Rows from block 4 of a small self-supervised image encoder, named by matrix and row number. Rows with one number belong to one neuron. Each number is 500 + 50 x the weight over its row's rms, rounded and kept within 0 to 999. All counts start at 0. Numbers have three digits each. After the name is the row's rms in percent of the matrix's.
After each neuron's rows are labels from the 100 images, of 14848, where the neuron reaches its highest value: "top examples" is what is common among them; "peak on" is the class under the peak. Only what is clearly more common there than usual is listed. The data: Sentinel-2 satellite tiles (TerraMesh).
# fc1: MLP up (model.blocks.4.mlp.fc1.weight, 768x192), inputs 0-95
# fc2: MLP down (model.blocks.4.mlp.fc2.weight, 192x768, transposed), outputs 0-95

fc1.734 077:500586474432546500480571615438500420527490500500561500506500500541562447440500539559566439567441500500500555500413455555533500500500500588515500500545500518500581500536513459628439399538500500500500500468647586472500500390463500500500515493500539528529445538452520544500496540568548578526
fc2.734 100:438467457500500500600500500435461623475500512516456409678499500500408562538440500537478546500481444541500409469500625507507567500536500440500500500500500500500520500500507573536618500473410482552500456557512500516500490434500500500603478460477483537500500530436506500418500544523525500500
top examples: clouds
peak on: trees; water

fc1.298 079:488500450500500500534486481523554556438437449486500453428500500500500444500500591593575500411607627500500500454500534500500561491500439391531500617500386441511578602500500500500500622398500500526556479416567498560482523504500500562545404404448461500397500453554505500477484388409500589538
fc2.298 090:500374480438500444500594561547489431556617507519375500529500487487500504529500500500519500514345492556447406540516569500439420432428606500522441449498509500524296512409463500500500500407526487523596500500512500375500500529579552322500573419500531485505500500534500521500530500490468461449
top examples: main land cover: trees; main land cover: water
peak on: trees; water

fc1.546 093:560445516563506567597500552520415500518482332569504482500545500500517407499459586481440537500568419500529561476407566500574520543468416578513522468500534529443499500525486500543500526500435488520419515437500500500398500412500514561500484471382471459478470500463633482566547500621467500500
fc2.546 101:542485512500500421510512444500560471534494486392500392531460593551460500450556509500474534500569500437500500500550451500500500493494593624432533500500611500500500500430500423496500380589467500500500442500465480500414448562500506500575500500374529455500503346500500500500497477483606508500
top examples: main land cover: water
peak on: water

fc1.73 087:332615529500497676440526568454505500500567452500500593500451525474500500500561516465531500500424397500500500486500500587469500438399500500500445380469468565489529494502532502500500500408457459435499445414500500500479492494458522500500500500500589339421549487500554491500427593470543514434
fc2.73 092:537500447489500394463500536519500494500500595397583462555500500620417502490429500500441619637500547490534497500473436395439540510500433477500485500458538442502500557543500500500548500554500558500615588500500500500500444500500552413500490490500489499520380499500556500622441466546500524520
top examples: snow or ice; main land cover: snow or ice
peak on: snow or ice

fc1.58 071:500500489456500500606541517550500500500451464496620494500572500472512357500500479500500500463463500586512500526500361510500586500500457500500577478471500500500500500500469461528500500500531552500500495500439541600511456500500588500484500577476582578495500500459500443499506457500436448500
fc2.58 081:437500415500500500388500500521483500504531500500470428457531444472454441564516406638618500493514542500531549375440500370500500500464575500634524500522424500500414500476500467442539500471500500502463545565535400504500500549500538469507494500575611500464446481500500565500543500500445430367
top examples: water; main land cover: water
peak on: water

fc1.607 083:549449400529583385500422560558500500535429500521528479510467500500582500500483486535500500446567500452606500572500500548480599510500500550500511422458473456500462564500564551598491423467500508401500500500549500606457446444492513448474520459500528574532467572546538514500525427500470465500
fc2.607 090:394612541500477452534500500471500500393541566543524539500486500500533433500500555500500420500500490430500500400547437500591405500494419501496500500500573500395573465508447422460527500478500470532499488502480500485500486500500500611500550500425500472445611439523462599500510499500630502590
top examples: main land cover: trees; clouds
peak on: trees; water

fc1.207 090:500516477525579453580519500500500397500500580513483549452564543456481626542560393500500529556644567500500407439500581500396500455457455525529540500547413449518425461562513512506530557500536497562500475411500500500479500574500500526510485424496500515500561490500500500481500618498473500543
fc2.207 104:377444535500508536500395603462630551423500501520485500500564450469576500500500500511444527503459500500457500571535473500664482470536500500569414500597526572530446598415500509428527563500500537506445600500540409539500524539519500510540415500480518599500531472500535500479439419500430500531
top examples: main land cover: trees; main land cover: water
peak on: trees; water

fc1.683 082:525463422500500534417500451500500500500426385551552567500656500459458452519625431564609449455438415464487501520447500458550448500403500483588500514500531500500559575500540476484560510460500483482413500417487500531437548557500453482500643416451558426500532575415503444482544491500532520500
fc2.683 091:534432541520516561500529500531476503500500494500500509500482500514511433549500615433407500503587555500500524500611500514500504500580500445500604582500543500576500446424481436421451515533500523500509513502491454546445474496473552564458434486500500500500486435564467500582500431440500583500
top examples: crops; main land cover: crops; built area
peak on: crops

fc1.120 078:500512500500500500545516471446500370498555500464407439552574571497449572534476524500500477615475560383500438476500500617500481487500500403500436500500450556506520607412519438589439680427500627446526500407576512527534423452500446466548567510505563500500457506500526518500500569487556467438
fc2.120 092:561402500416480500413423546500553528561500500536539500500442463474582472542484500511500466500584500552449500445500500343500500584500470500465500500513500550500500446525517578520553384500500352543488498484500500403479500466500568555502469500500500500500500500544500500500500500559487514500
top examples: snow or ice; main land cover: snow or ice
peak on: snow or ice

fc1.107 082:565500500500500459434546500500550551542559590531500519563500500500563554468500494500500500542628500500545500500393500434500420492448441500421500574450545500490554500500460449561506455523506500428585573540394585529536475392503500500500500500535466433547497500417460500531593479460442607539
fc2.107 096:500581500500527489500546485500543500553421459500456564389588500527526394471535500500500518539500478500415491500361489436500484475408421493500500538551500507498388428404500549482443500497500517500453554500517539484500547559500547500537506500372500500442492500500500463382499524455447500500
top examples: water
peak on: water

fc1.582 078:388500389479500500627500500460553471556407500458484518500501486493484500519500500545500420434579500500544528500526514500495500391506545549567472500405510531585500471451509545591454528487519559500500605438396471442454434440540524591459469473428509532560500515527421529453643462564580409572
fc2.582 087:507520601508500500432578500497502500588536545457500500464488500585538497418500521564500542577383500536604500516500391500534500500500396484487353534500473500411557500500500500473434500486392527500500428554518541581500500500437469500384500560500403428558517551429508374465472500485500486424
top examples: main land cover: trees; clouds
peak on: trees

fc1.123 092:469440400546500515429500547500487554557549500456455500546556448500552500586547427629553489500500629500500500512500476496425500410545433552500510500488624411462652537500407369537480439505500500455475515500500559588500500441500437448605500480494525465500619500429594485534603500581500500513
fc2.123 096:477500461500500500500500521532500500449500500500557500500570421427568545447505645399500511500462410523333513453423454529566500500431575500500387528500456502448440500447572462571582500500510452486459500485542500500500500500462564500500500473475421474500427500604501500500454511426500500487
top examples: water; main land cover: crops; flooded vegetation
peak on: crops; water

fc1.371 115:440500479433446500457497500500447500531534596472458539500460503524641491426446481500548503386488445565450475482583423413506567455569566453423398503500448551500500435449523427447587481414428500408500489391510454470500415500442567551500427547499458503500434567500422541500500500465500469559
fc2.371 112:500386500492502509609495461450402482510493489483500500500533462518468537442479493531396500480543571563446500450499587560414500500548500485617468472411546558501500500440554557468528536500456488583501503500500451533500630568500500450509521500524500454601500500540507429477448565517472531493
top examples: main land cover: water
peak on: water

fc1.643 098:500441444500481461425519518644434467487500500500500558482431478500526464500535500451536514407459468460519496431419467519500644547415500500493421458433500415500428463500500500430500510429581492500479500408519506561450520453510500562608518603546449500452571646503500433500500539500500478500
fc2.643 104:562576550500510496582500429441463463509500500500469433500494500535605494500441531551544380405500500467500500500484531581518437500460492500522441555500583489500490517499572415500500505470414510500569362500500500371500620565432584478393474467406500472450540393551451478631587500500494500459
top examples: water; main land cover: water
peak on: water

fc1.319 071:500567380442500441538574441522500527594562399434675500404453500500500500492500495491510434500500513500500500500507500556500475500500540433523483532523503500394500500451590504612387435540367577391525500500488576360481507500554454500514475500480500500519506377557500500590564544507500552536
fc2.319 094:567501559504430568324449570445563445531500485476403500500500528500500504500434368460479500463500500500527500606442468420500500476500490546513478464396511446495556514500418500552500500384588500602529482547564500500508500567494553491500500551500490523580579573455432500438500430500613460538
top examples: main land cover: trees; clouds
peak on: trees

fc1.586 076:508500500528584500525522478543561500500500447512591500500474500500540422528591533500500500490580486436624522500605517472500495449490479585477500500530543569547434500495500500500500576500500481415593599500442530470530454495393624545530471500499500556512500589479500582385468566500488563519
fc2.586 098:576497501408511500500527543589500521425563538471467475500493614500486507422439530500571500500498469453500470422450544550435393574556510471528500394477500508500500455481500530571388473419532516500500516508398470500528528441530426500572500489549500381500500459500500433500538470500476474500
top examples: main land cover: water; snow or ice; main land cover: snow or ice
peak on: water; snow or ice

fc1.606 105:575556508470383478500500559474543500500483638500614500465610440465500535500500500429500519440477481500500503456443500500597502541536500508440472448500500498455500500500616500530467571565520521502487457588399500617500476500439388500500520531552490451500482500500581431552500500560500500569
fc2.606 108:590425563566587543474603547624500500549544500500500560579493514484500500503500500470482474527487507474485452500530545512526489500477500508591500538485500592512404544500500472591601514568500500470441478500527419500500500477542500496544611500428527517500544500499500499460547474507500500500
top examples: main land cover: water
peak on: water

fc1.354 088:428500500508500539500512559500523498522505469482574516522500500500626500500500425500599536500445500537497515505561563500605432476450554434422500593466305500533463534500500500408630465589500500420467523473460500540500454532551500587500592472583500527500495577500500520459500500500500392477
fc2.354 111:500490500493500533500462448598500500556447500460526537444450500465500500441453455531506500500558519501500500459500527474448561500500431500500599512448654500500526476429565439501491567448510594450556457500544448500480497514462480500500410599416446545500500436500500516617407597427511500455
top examples: main land cover: trees
peak on: trees

fc1.463 093:488500500484589426572492500447438500570500605500390413459449500500517500486461541574500506586564500466503417422501428483385560475500500508376472574500500500440500545555500556458526409463491581549497429374500500480500500500500500458395652459452466572470531445500630446480500500500500500396
fc2.463 099:500498513470419500500482476500544507431500442500602500520500510504500489500500492379500500471394480482415544469631544500649457500500578418522470524463528462500451522419457424624500500500500419467501497552581500467567500500535530537500375490500546500500390500451478535507500500488500505576
top examples: clouds
peak on: clouds

fc1.609 135:591506477574407500464551429505437400505405534472500500427512436508500555500423500500500531594500534500470500496500536596533500460544510507482490478385535500500481592533526507500472500581544572482574500549578538592398500500500474457523470473500500500496421562602500490610499417502457436500
fc2.609 110:493427488500549512600463435545500500567483500419466500390500500460470401489568604500487546405500500428514538454616500437569500489500500534533555516510562634498492537497428442488500500500411526500450533519446467482500500500612548525537522523500490500564532390500537449462523500500500517552
top examples: clouds; main land cover: water
peak on: water

fc1.270 099:453500502432538401548481519402405576488432549441500398500516500465488524441482535558473500500500531500486467513586583541475418432515500500475500500471462500429408469477473475579496439485500549503562652500492500477500428561500509558473476422500528500513544500488590500592543591500500500365
fc2.270 098:500531550500500500458440421454500397501583519500440500505500519481549541500508507385528500500500500423500500588500422525455465538500500500500479517389547482500467387516710500511500567416500463502500439598455437469500539500556500566500500480519500423500500542500500500500412443500500528500
top examples: snow or ice; main land cover: snow or ice
peak on: snow or ice

fc1.731 121:553470611500500416500466648555500488500500497500510500414497532422482499500465632482425513502557464559533417557535519525500543464547446558500500581500413500573485518500505505500553385611500500500534497473527543457437500500547578563499516522421515559500438444490614526379500517459513564453
fc2.731 101:519533450493500573468500500438500438597575536541440509526500500589497474484542449510500500489500617460630543500500500467483500469460439447500488361500527507459443500500519577527408500346523415383507586533500500463500500555498468500558500500500376500500500497500500500500500500429500394486
top examples: main land cover: water
peak on: water

fc1.324 118:484433546500523500561500568500580494447540531540607500467500500453500552580442500513542531488557568500620500492500618500480495435506527500500562518500556500483483422485419474539442551472520500620472601405428440500400552500500446482380500500500374583444389462470500468542500489440448528445
fc2.324 128:464484561541415437443487500500443500465509500500532438512452545500500494500522541522541500500500501491430500379500500500468563500489487392422500544500500500497551500500562546500507586521533497427474404599521480549450500500500523428473579442562446500517536474500495564433500464519438475533
top examples: snow or ice; main land cover: snow or ice
peak on: snow or ice

fc1.292 078:486500500539426528500564510482500444420464390500554419467403551500570517495521526563496359500500453551500429487515500500500480553599523500500500606500500500500535439500443500397460565576377577566561500413500559602512500530544542408487500434563501538408500425500500513475456500500441500500
fc2.292 092:547500500442594469540379474497459486535500506499526502500530458509500500499500428460500580541469500563542544500500500470582653576546550485391567401527440500467414578500509500517602436500474499504439492442531559505500500432460500500528575488492500448621457500500439500435530550500500500500
top examples: water; main land cover: water
peak on: water