config.yaml
norm_position: "pre"
patch_size: [2, 2]
projector_out: 512
epochs: 14.3
Rows from block 2 of a small self-supervised image encoder, named by matrix and row number. Rows with one number belong to one neuron. Each number is 128 + 32 x the weight over its row's rms, rounded and kept within 0 to 255. All counts start at 0. Numbers have three digits each.
After each neuron's rows are labels from the 100 images, of 14848, where the neuron reaches its highest value: "peak on" is the class under the peak. Only what is clearly more common there than usual is listed. The data: Sentinel-2 satellite tiles (TerraMesh). In brackets: how many of the 100, against the usual share in percent.
# fc1: MLP up (model.blocks.2.mlp.fc1.weight, 384x96), inputs 0-95
# fc2: MLP down (model.blocks.2.mlp.fc2.weight, 96x384, transposed), outputs 0-95

fc1.325:135128088102121192128121128128079128142139175140128156128170128121201095118128196104078100128130128167090114128093145036152143159128142128171155080069166095128143109128051189128144128088128128128098092128128143123158143128168181096108142144108128195128140128094128190128190187128172106092
fc2.325:069128143156102128128079128085087160128174128084164139078128152138163165128201041128128087149129128128212128174107112177128157157141083105128103128128111134228128130128139128126128128169136170117128187092128075128154147157128055154140118150128057141128128128100151128173154128106162116092
peak on: clouds (46 vs 2.7)

fc1.182:096128128128135128128090128129081186072091148143095128120128066133108141159078138071128089185128140084179162128120145128142128128161144185085109207111128162055128111186128141197128119128128078143103150150155063172176163158154128185128137149128140128128050128173135128135143133128084082128
fc2.182:162183128128128170140167116181031126096228106104116091128121128069128059120162197157106128154098163128128141099128110099101094101128133087103128126062168128128101168120128081096127163163128096053188128128128149129128107210144128137128095128128156128179141104128108128128135102106128128149
peak on: water (39 vs 10.9)

fc1.334:128118121128140104208109128170128128114128128082128188111128151131128128129128128124079074126142176169098108093164096065076106156121128128096158123105158128128128097150167128128226067169138191128105097154163128146098131182140133128080090077084135070167128160166103070128060156128090117125
fc2.334:102128158097134128128179096095123160121059156131128113118175164085136120120117137100129173110155149095128084150045161166147128128137137128169118139128200123082084128128128098100064214097105054117131130128103091128104078128181170216115163159128157173087127107090128131166137113156128150128
peak on: snow or ice (40 vs 13.9)

fc1.160:128176128160140098128128128055136170147128185154109128118084110199128128070128170128089150127151142197067106128130232155137128076098154094133126128110128164101128128128079128128102089128150150128128179186119088084185138106128093117084128190128130128121128092128150117174207151169128128128
fc2.160:113153119136100128096149128120145086105076090128128128128141128117092142125178108157128128130080130133145058090103047094128128128085190177126082082128187128128128156141128169118184231126117128128149079132116136193071128128128128123128128106171128105053128128128046125112093072088106136109
peak on: water (52 vs 10.9); snow or ice (34 vs 13.9)

fc1.272:113114104107128110128128149087060121187128096128128128171098128128104141133085092142123148105128187128101048092124146128128128071136086117128209102128137125197128163109067150103145160160170198110153161128171128101157128128094198177168187128128079132151112128128186112127055145128128161137
fc2.272:163139128148121128180154088132128128101114104192192104118128085126128105102135161128133147089185185128109058095141128128128129090129179149163128103128164108081039158128198067128128136123062044128128100172048167121128133187168091141128124128119126126084117128115128153097128128128155154128
peak on: snow or ice (38 vs 13.9)

fc1.268:142059128165081128128145128128178186038128163128062126128073180128128124066128188117097128128119092137128172144128172128148093169114128155154144132158158128128128128127168049121107128128128052128117116153128128128212168125096167128129174128093128144103111128128088120086093151144167128056
fc2.268:128149129128155128107128051128075128188083126077185128110157128128128159161088008130128130152074142157128128115113115093145128128128128100122092154128128125109186128108086154128128090184111177177143184116103059128063128143100155127097128102108165131128098128128124070178122148093173128183
peak on: water (66 vs 10.9)

fc1.190:128100062162158149143128185128087179128131101106143166119085147128138137173148153143117128125143152060088149128152128121084131161145145128086128082127112120052103174168064156091110142189095128115123143138176093159147074118128126128128144196128133128128043145101144100141063075152117177190
fc2.190:115081128108091154128128087187135096128186151128062128175128092181101093088151111059128122109170135115167098136128137128128157101156128109095110113097128165128160108110217134114179074128188094114148128151127157128075166129128128095141128130197155142128128189128081187061092128134128185126
peak on: water (27 vs 10.9)

fc1.134:128180128128128182087073150136128108151128167134128128128090106145215128089069128118163128128137128162179128161128128164204128128128128117125096128140178128128047210128152128128088173128096128128168135101064197154128103128158158162172102148149117173109080128109068158128062123140088128128
fc2.134:128119165128120164166128128152143128104128109167128087128169160147093166171189124128128128135135101077178149120112127136084047157094113128153128145026098128128128032196128128138183107128210128154134128143173086129108163147117109169095128128097085058143128128128137128128172147188128136135
peak on: water (40 vs 10.9)

fc1.44:141133099068128128179086165145128227097114087076123190128101128128140128098128128106056088184151098102130062084109125115071128107153112128169167128119206128128069087184137128091148129137128158169119128128179124128128104131109111161117128083130145090128115135128074073130067118128149128162
fc2.44:124128098128147090090187128135128042205122145122128128106128076128128180121154202223131058116143207163128128128158155128179136106108128114128102128128128168128128159128172094128128160160078074128129103128057197128125157143178128178128128165109128128142137100128147128128149145097144152086
peak on: snow or ice (39 vs 13.9)

fc1.354:062144128194114125093115128128128128066128128165128128165128187103115128128086113171066114178062132128128160197163100128128099128179104163116128128128128155128161051128090100128176066113173128128128128183169128101159097120128154102128105174122168139128128075113105159084107201183086128111
fc2.354:150128178128147128128157114128107128184071083119128065101051066206128128086114180155169103128136137150151128131066214100128161128175128126184131109183084139128058146140128171157128100079130160107128128069102113109128104128128070136150138125137119133121147088178109117110128118128128192124
peak on: water (42 vs 10.9)

fc1.235:128109128122133104153128128097128161085179128130128092171128128112073139041118046128118153141070083128128139144108142136204139128128142151108128080179128138182145082126104168106128094174088160065113181168070171126102115128063128158147128128182083092154128128169128128166099086128090168128
fc2.235:128102128147186128115164186208128128128097164138092128109172088128116141097165175128128182128145160165183128109128128128133094146146128102128090128081101133128128152128187119157163091146150140050057128072128128113128128080128191128075128185155131177128037082138128128098098103128174109105
peak on: water (39 vs 10.9)

fc1.50:171147128128141184126143077128097184128137075095133129161128128171164128098128143159084128151083171127128077156091119121128114090190128101149149128142103104159151070114075094117086198208139073126128128063128082067112128097082089157118139107069131128128128104128137115188063121166142108128
fc2.50:108084079128079087106162128142095134128087135128128141107128130128128128128128080006083128128156092123127128124141114152113053186128128102098128128128220128126093140053165128158170101110128128128128128186128128128126128165128128114128136212130113097128128172212064124086140083127115128107
peak on: snow or ice (64 vs 13.9)

fc1.330:162145173102128128134115128086128146128128077078128179075128206155128173075112087098128128074128128113168133128156128114128128105128128154163101162126128174128128058173128127067138136132128128172067147114164096102102128056128119184139128121052128169187128119128174084153197090128128128068
fc2.330:128128089191128141156064106142128099128128128128128150128075128128108080156172194169133104128128078145128128146128129113092172203216128113128128090129190101104128119128076128128161168103128181044180093206138118128128128128128128125073128139127128062132139108129168198128128169128130093109
peak on: snow or ice (78 vs 13.9)

fc1.192:127134128128180094116137128118089119160114117114112137128148123115048143128128130128111206203095108118094144193201134136114128088147178107128171156128199063150128170128121128175128115128137127128128128196107120137128128125128143138075128183128128128149178198161206179103128165128204128114
fc2.192:101128128163124128103116159195122114105136080128052128046132128128168128112063128120117049086117128128128128128157106155183127128153127069113122107156093128128132128150128143154190128165137156137128167075128128176128128124128141117118128047190175050128166061155126128186160091156102128157
peak on: water (27 vs 10.9)

fc1.31:132148151099128115116101128101117139128128128034086096128137128140128128128160171120158155168128128095163128136128076128128136128130059128128122128126156146081128183142144147128067121144165098160191170187046170129128127024128153105066118149128096128101112124109076167088096155146111082054
fc2.31:120105128159118106170128102104129128128094163159218128111104154063132091173119128148141148077147158147128109098051189130122128167128107128161085074119132128154128088165056155126128084128150178128114103128200132141164100087131161138174111128128114164104090128129179089160112156042143125185
peak on: trees (41 vs 20.2)

fc1.174:079166128136128135171082128115060067153128099107099131070081086162128136118159128118155129176128103128049105128128145178086093177147188149133097128149171143128128092170086128076128142135091128128128128158139128160107101128227103152107097093180076120131145085191188128136128132128115118166
fc2.174:121119128128160059130093128128164106139144109060091128158128111059128128098048128128128153078107081133128159128152128080128158092128120127184104122142145151097189150079130128143174145177154141128147128095192128128109129080128128128186051167048188128114137165128128129126128104100122128043
peak on: trees (41 vs 20.2)

fc1.247:154144156143128086128106128128114128109087130155129126128086108097128082147169128153217128149130065127128112156098117167136143098128078101128065161100064181215181139133128131103063155128128097128193128127129081093144128098102115128128125192111128209041128137068118128113128156128112128127
fc2.247:092109161094102117101145125128128128157128083094124164128165142204128153156132128108103128097112129102183175208128138141170131079182128157194105120147135056090050083191094124119128187128128128132166074094094092128059128136128113131090179143139128161128130120150128083128128193169142120128
peak on: snow or ice (39 vs 13.9)

fc1.87:128061126169128105051194128128108185049075128156145103128119109154198122178170086128149129141114106126178121188093128128188187088120091128147128199097094128149089128128128111128079146122069081131153141128098118106126128170119101119128135129128144128056146150121084128128140158128156153174
fc2.87:161132128120128149103118077128131096128140128128094177183128118075101128100128170168083105144105140157128120122141119137091043147132128145128162091233128092117142125072135128119133128211166108120111150124150128094088099128177135157157167128061128128206086128129189128128115055128128128066
peak on: snow or ice (90 vs 13.9)

fc1.105:128097073128143025128112128100128062088128075166153107158128134158163113121128128141127128068103128165128153153118128067128102128128128100128128128180149176218196128129128174121128088162170066115128100132128101128179125128118139142090173089106128168117128128128182133128140185072128089190
fc2.105:128114184128128152101114128121128128172112128044099156193138128128105196183154166128131128070128121106128128092127092128109128110128221128155154093042119182086078099128063105128126108109117180120091130161100140128128123128124128071128124166181172128125125128078128133152091182128183111169
peak on: water (55 vs 10.9)

fc1.25:128107128128135128147128163128085117128128128022128101128161128128116099123188128066065130140128192124050134128128076128115089096135185161128128032128128157128195125128075128128149120128128128155128111138157060128128144113195128167142163108146094054128143092168136143160181149127148149128
fc2.25:128128128128111159125128085117128128128184128142128178158124213144128179144064070128149146158115128067128128154128138097136128159158128098180128173053078059128128080166133147062173164188210110082092130128128122059140128138068128128093091115128136101147128128128095128126137084128117093128
peak on: snow or ice (43 vs 13.9); crops (40 vs 17.3)

fc1.282:128180103205128203127117128148128200155112128100121113140081161151128188128128136127128121157185128128186166097103127128194118158073144138122167128170150134110154166080142128102185148128128128086063128128091149094181157109147201080070128114127155187109113128140128117177128128151151182128
fc2.282:084065151128128140145140171128196083148128117128128128123128140145066132055152089196090088066128128128155128158155172148128128110135169142121130111128135135128128105151122070096128128145103148087128124171128128213108188096095130074128128065161128149142121059147113201111127177084100104179
peak on: water (30 vs 10.9)

fc1.139:025168128116127189104179152110133137128125177119040128128157071128132069128122184150128085128128130128172163096128140098148078128098108115128094123128132128169053095128128097148145078119091140128128128128087128128185146095134189135117132104128106162082099156174128127053059135141141161128
fc2.139:128128128152109084128128128116128180121152102071128109146086205128087128109093068128130153109191168140183128193128205128156142116126128128128101112128128107083136174128128221093150128128128128087102064098128128154128128128128094128122046114158082139128069128100121109174165166119128063178
peak on: snow or ice (70 vs 13.9)

fc1.357:102128100134128144089128128128074111095107128128128096170128128191166128173092081144182161128172194128095086160122119096115066105128097122106128128137134064177090167084113163128109128167128165082165153128128107145138128139159195108046128164044099102095132128107107046137109134141162160128
fc2.357:125149128128102164128128128128114126128212212114199128064086128064084129128122152096132176143085128173089122070090182164128128158176148128147152128128177184064139113128128142103128128181147128090156173134131089128128124141124104128136099184049084133140128128173079150087128133147128096103
peak on: snow or ice (84 vs 13.9)

fc1.195:052169109128128128128139128195128142191128213187128133152146111155128128153128096128176155116128155126128131128128128128200190108128117101131128087128069106102190131137063179124088087128161128144128183071141128171128125128150128106128128118159158128108128128061128114107128157078030118088
fc2.195:136128156062148128138148128121227128128202135146170167128215160062100131137128128153089139128096128110182098093128171102071128128128115128066128158131128137192128128128164160180192102128104128141098128128099101118088177128091142128092128156083126098135105141128065128128082088114162166155
peak on: clouds (48 vs 2.7)

fc1.271:128078137128074161128128084187150178058116177105105110128090191125133158113156139151123095118126115128128128093071201102112119128106117167060093088146128128123122144083172091119128099102128129157105194148167156128117084112116128143128166182116128082125121159138108188159134081106090176045
fc2.271:079117191128192115106128128151128084163097090115096098128128104128128142128056081136146128128118128128128137128179117122106138115156128083227109235145127128163177159156083128187135152066126128128142109145155124083154128124091071159141109096128159128128128128128191104069116156101128189101
peak on: water (43 vs 10.9)

fc1.323:114128073128146164128037090128128128104135150132097148128127128081087067144082192162128128128108082193128179101128128132128065193128128115128128127128080016128101086128090128181138082126125090163128128097128102094128140103111128130128166139037112128128100177128128128098085128159128128116
fc2.323:112206091128128143144148128129128106085166067103101128074139128128120144196128087097066154115128159128138128148121160124128128128128084120128104130098128156129128100084128177084131186197128094078176116150152147090185123080080098128137121128098096182156191036172128143128109176082128122108
peak on: snow or ice (61 vs 13.9)

fc1.27:128128128125128134128072170125021095128128087114099092128128090114187193128145128123172151128103112104158128205128108128152128177128134128128085105143128074122128128164064128119128187199120128128128128103128128085128051160080093154119135121081127161151117074128156174128158166140144194077
fc2.27:153140151082128128105164059128174143173171179105146088158160128128043059150105128147128128170167149124128128128083128133119154075108135164128116128151175159137102107098177128146130128071132088162128133179128135128103166137111180074130078125134128099058079176151081129128047097117145087133
peak on: crops (44 vs 17.3)

fc1.167:151202141128128142122088128135044119100128165177128180170145105179090128128128128169132128082128128128108179128182120128139148172070128128128148140128098172128128128128128248124128132081084128152128107107128198105128125152128109168128166167104128083166152128109084126166128177055186128139
fc2.167:128099072137128128128152128150128194166084128164076100043071121076140104128144104143164121165125108119163072128161128210127128104080113133105147128128115128077128128128097093165128128128153098070148128078096128087128128128139089089206144135109131125103162179153171108086186128171128124054
peak on: water (65 vs 10.9)

fc1.70:128109168115128128190113182140166128128044128128099110128167162160150167136085102088128100110160179154077125128122109128128128140128147128062144150109194160140073137130198182151182044102151191124128107142116128128158128130128153085096128102146097056128147149177097078128128191128131128134
fc2.70:116100190128129116128211057157128154160166128199101163164147128125163128128124096128083158114136128134087138205115143128199118082128091145144107140165142128128148128049128128086128198134128067090132139157157106109144087181128128128153128113053112123128108150124091128099105072165128136070
peak on: snow or ice (58 vs 13.9)

fc1.259:116096128128088133128168144128128128128119062128128159167128129178081130123128169121188166145111136170121170086127163161080150114136102156163109101067092128129118204149055082125128128073053128116139133194206085128163071179128128128128181112128128159083128112144128128170113119144143161078
fc2.259:128177120124136136128091108126128168039128131152128128166128037091191128128148123101128142062191115080128103163150128103117128128161128156063168128151128128104103102128160214128128182122106128138128150128088144104101129128095128077147128057128118128168170153081117050112167178128087115133
peak on: crops (37 vs 17.3)

fc1.75:106085188149128141205128157084188128165127180167128107182092080165123128153077153163118128161184128161150128107198041135128128147128128128128071128147128201128128095148111186097128128128129124083128133155128128128142094128090087152148146062106128152153128148124128128097128052073167128128
fc2.75:128128136109061056134133167178071128128101059122157169058102169172128149123169121104128074077090137128118091134103113089128040115108128128128128119128128128179055177128128128128128128154090187189178128097128113187128156111136136157108135147128113148128128116067150127181168165152152128128
peak on: water (63 vs 10.9)

fc1.242:145128128150143153163160128128060128115090088168128128134189169186128105128128128155177128057128111159128118167127128063152128128128143096128128080128095128127163127128128117093108123128140114128128068152145187170084128128172091128184170128073067128169084151074205128128040083089128153128
fc2.242:159128157066085144128161180087126128041162115061128132175065128155099142128128128138114128136149174148128128130114128180153127128085128195118145128127128208153090128128123128225160111152154073135128148154168154128174068128096128128128137147150060098142125112134066128128126145067119128168
peak on: water (33 vs 10.9)

fc1.240:128128100139089116128128141078111128063220128128128128130106128168128168096128055165143120128128128151128176151115140128122170156103128078128128086128063128080052135178102128184174124128128137150131125133152128075097128075128129128053116134191128114144128129140135047085214128078128131120
fc2.240:128157057097185152128128172142044128128042129131128128147218070115128163128191134154102128057129101128149143058130132128109171129128112173096141098124128130096202164128128034128123117130141128128128128085087128168110133183165142128128128128128128200128128128128138154128128127128128154100
peak on: water (78 vs 10.9)

fc1.280:079135128159128160135068157128148167128120123128092128130119128128150132181126157081211092128132166128128087093121120128089169082128163128128093137128112100142098149154128128157145136101157101159128128160165151174172141172127128155184086091139101143041128048159204114190065140105128058128
fc2.280:128148089128154077121128128088144137131115128108173065128130109100128067092177128128121090089128128143128165135118140128128114084151128128157127078120131206128189130128186074118144128161105128111093160127168146100094105128128101140128128186141148068062148188094090101086172128112076240156
peak on: trees (44 vs 20.2)

fc1.366:133094128122128105137128165128108128128161132128133137145128101128124082128095128153105128128160087120181105128193159164185128109135100032128128128128107131127169128228148128240117154081071128158132128192128136181128166128128134128090089128128128115129128128223099154128056107089128137128
fc2.366:125191145070072178171065128052162225078163128181121148126128165141116128117128128128121128080088078128089128128144146117128159117128128128128158128128120128128128128104128172093128125140140132128128128128128133128128128121089128128122185166103128089128163027095159061127166061132158052128
peak on: water (65 vs 10.9)

fc1.339:109158128128175122111128081128137138128085166128127135049166162102115108095073128128131136132128128127061143126128134128128170103128140141161093115128081042162123084128126130070114123101156167162098128128170094128140075128173128156131198061047196176120142128084128067137177114087110158114
fc2.339:126117087135070095156128204185096095077147116124128116106078135128144128151185128162115113135122128130094128107168128128078104165054128129163125128129140128128086168190142128105104146100147125128128186128128110128128222128077128034109158188147128049128138099128148107128177176128128128171
peak on: trees (49 vs 20.2)

fc1.140:103128154128119164169114097157128128146097066128086128113064147128090103128106128119128108128169145150164093178046074128211099147144117103170128115171180128128130122128138128170191149127203103128128062144128153136134164109095128079037149194128128154082128098128159094139128128128175111128
fc2.140:095083108107128073128128128074128128168128074095128166141077179192167101142128171188125111128119179151117210040124162158122070128074160110128128128124100168145154137124172108199145103171081128128136128128128128128167113091113122095143129064128082128128166107142128128115064177109128117129
peak on: water (33 vs 10.9)

fc1.201:098128135107089067128170128132095153128138087105134078128076128128120128170128128128123128128128205131128159143094106077156128172104128074127128128143133153128128128145128071137133128128050128113093038183128128153128124115102128003055147142099128169227128177128128128143134128129128132132
fc2.201:145069162140239102128128160127138128128088128111081128100090149128145139128109128128127119076058058141117128097173163128128128138128128180132112104182152182135131128142128128133047056128164128184083172128133128097128122128146128191128128095127121094128128125128114103112128180024128128083
peak on: water (48 vs 10.9)

fc1.166:118171128128128125141183128065097131171129128195184128061183128141147130085134130151152150155118135128135128155128128128202128104128170084128128090111089127128185093128108128171128151160128078179128092093114162181159117174143080077095097080128128165211128079156087128082121186128098134127
fc2.166:169100128117156077146073151130159097115101177128128069128096128128128126158096128165128126128128140185128144089123181225106148143125077070120123118073143129131113137099143099077164134128106099062145161152183128081103134087143128150128147136107203140087122184055128090142128057128106158142
peak on: water (37 vs 10.9)

fc1.157:140109142179084077151150128085128133168074121100109113073128128110111206122085085128211127147155111116125097117128128173209106099128128100067128128128199132151068187183144128117128063081104103128126147179098161093098134161179128149132130128097139128137133157118089111135145128119201124128
fc2.157:128120128106128128124145128162138145128170128141123114133128128101128064149103138128075172134128160128110152128129128073128169105128084128128090065074137145128128128053161110168156136173214209123164108128128128128205128136027091046176128175128092128116103128128129128103128128191087134159
peak on: snow or ice (81 vs 13.9)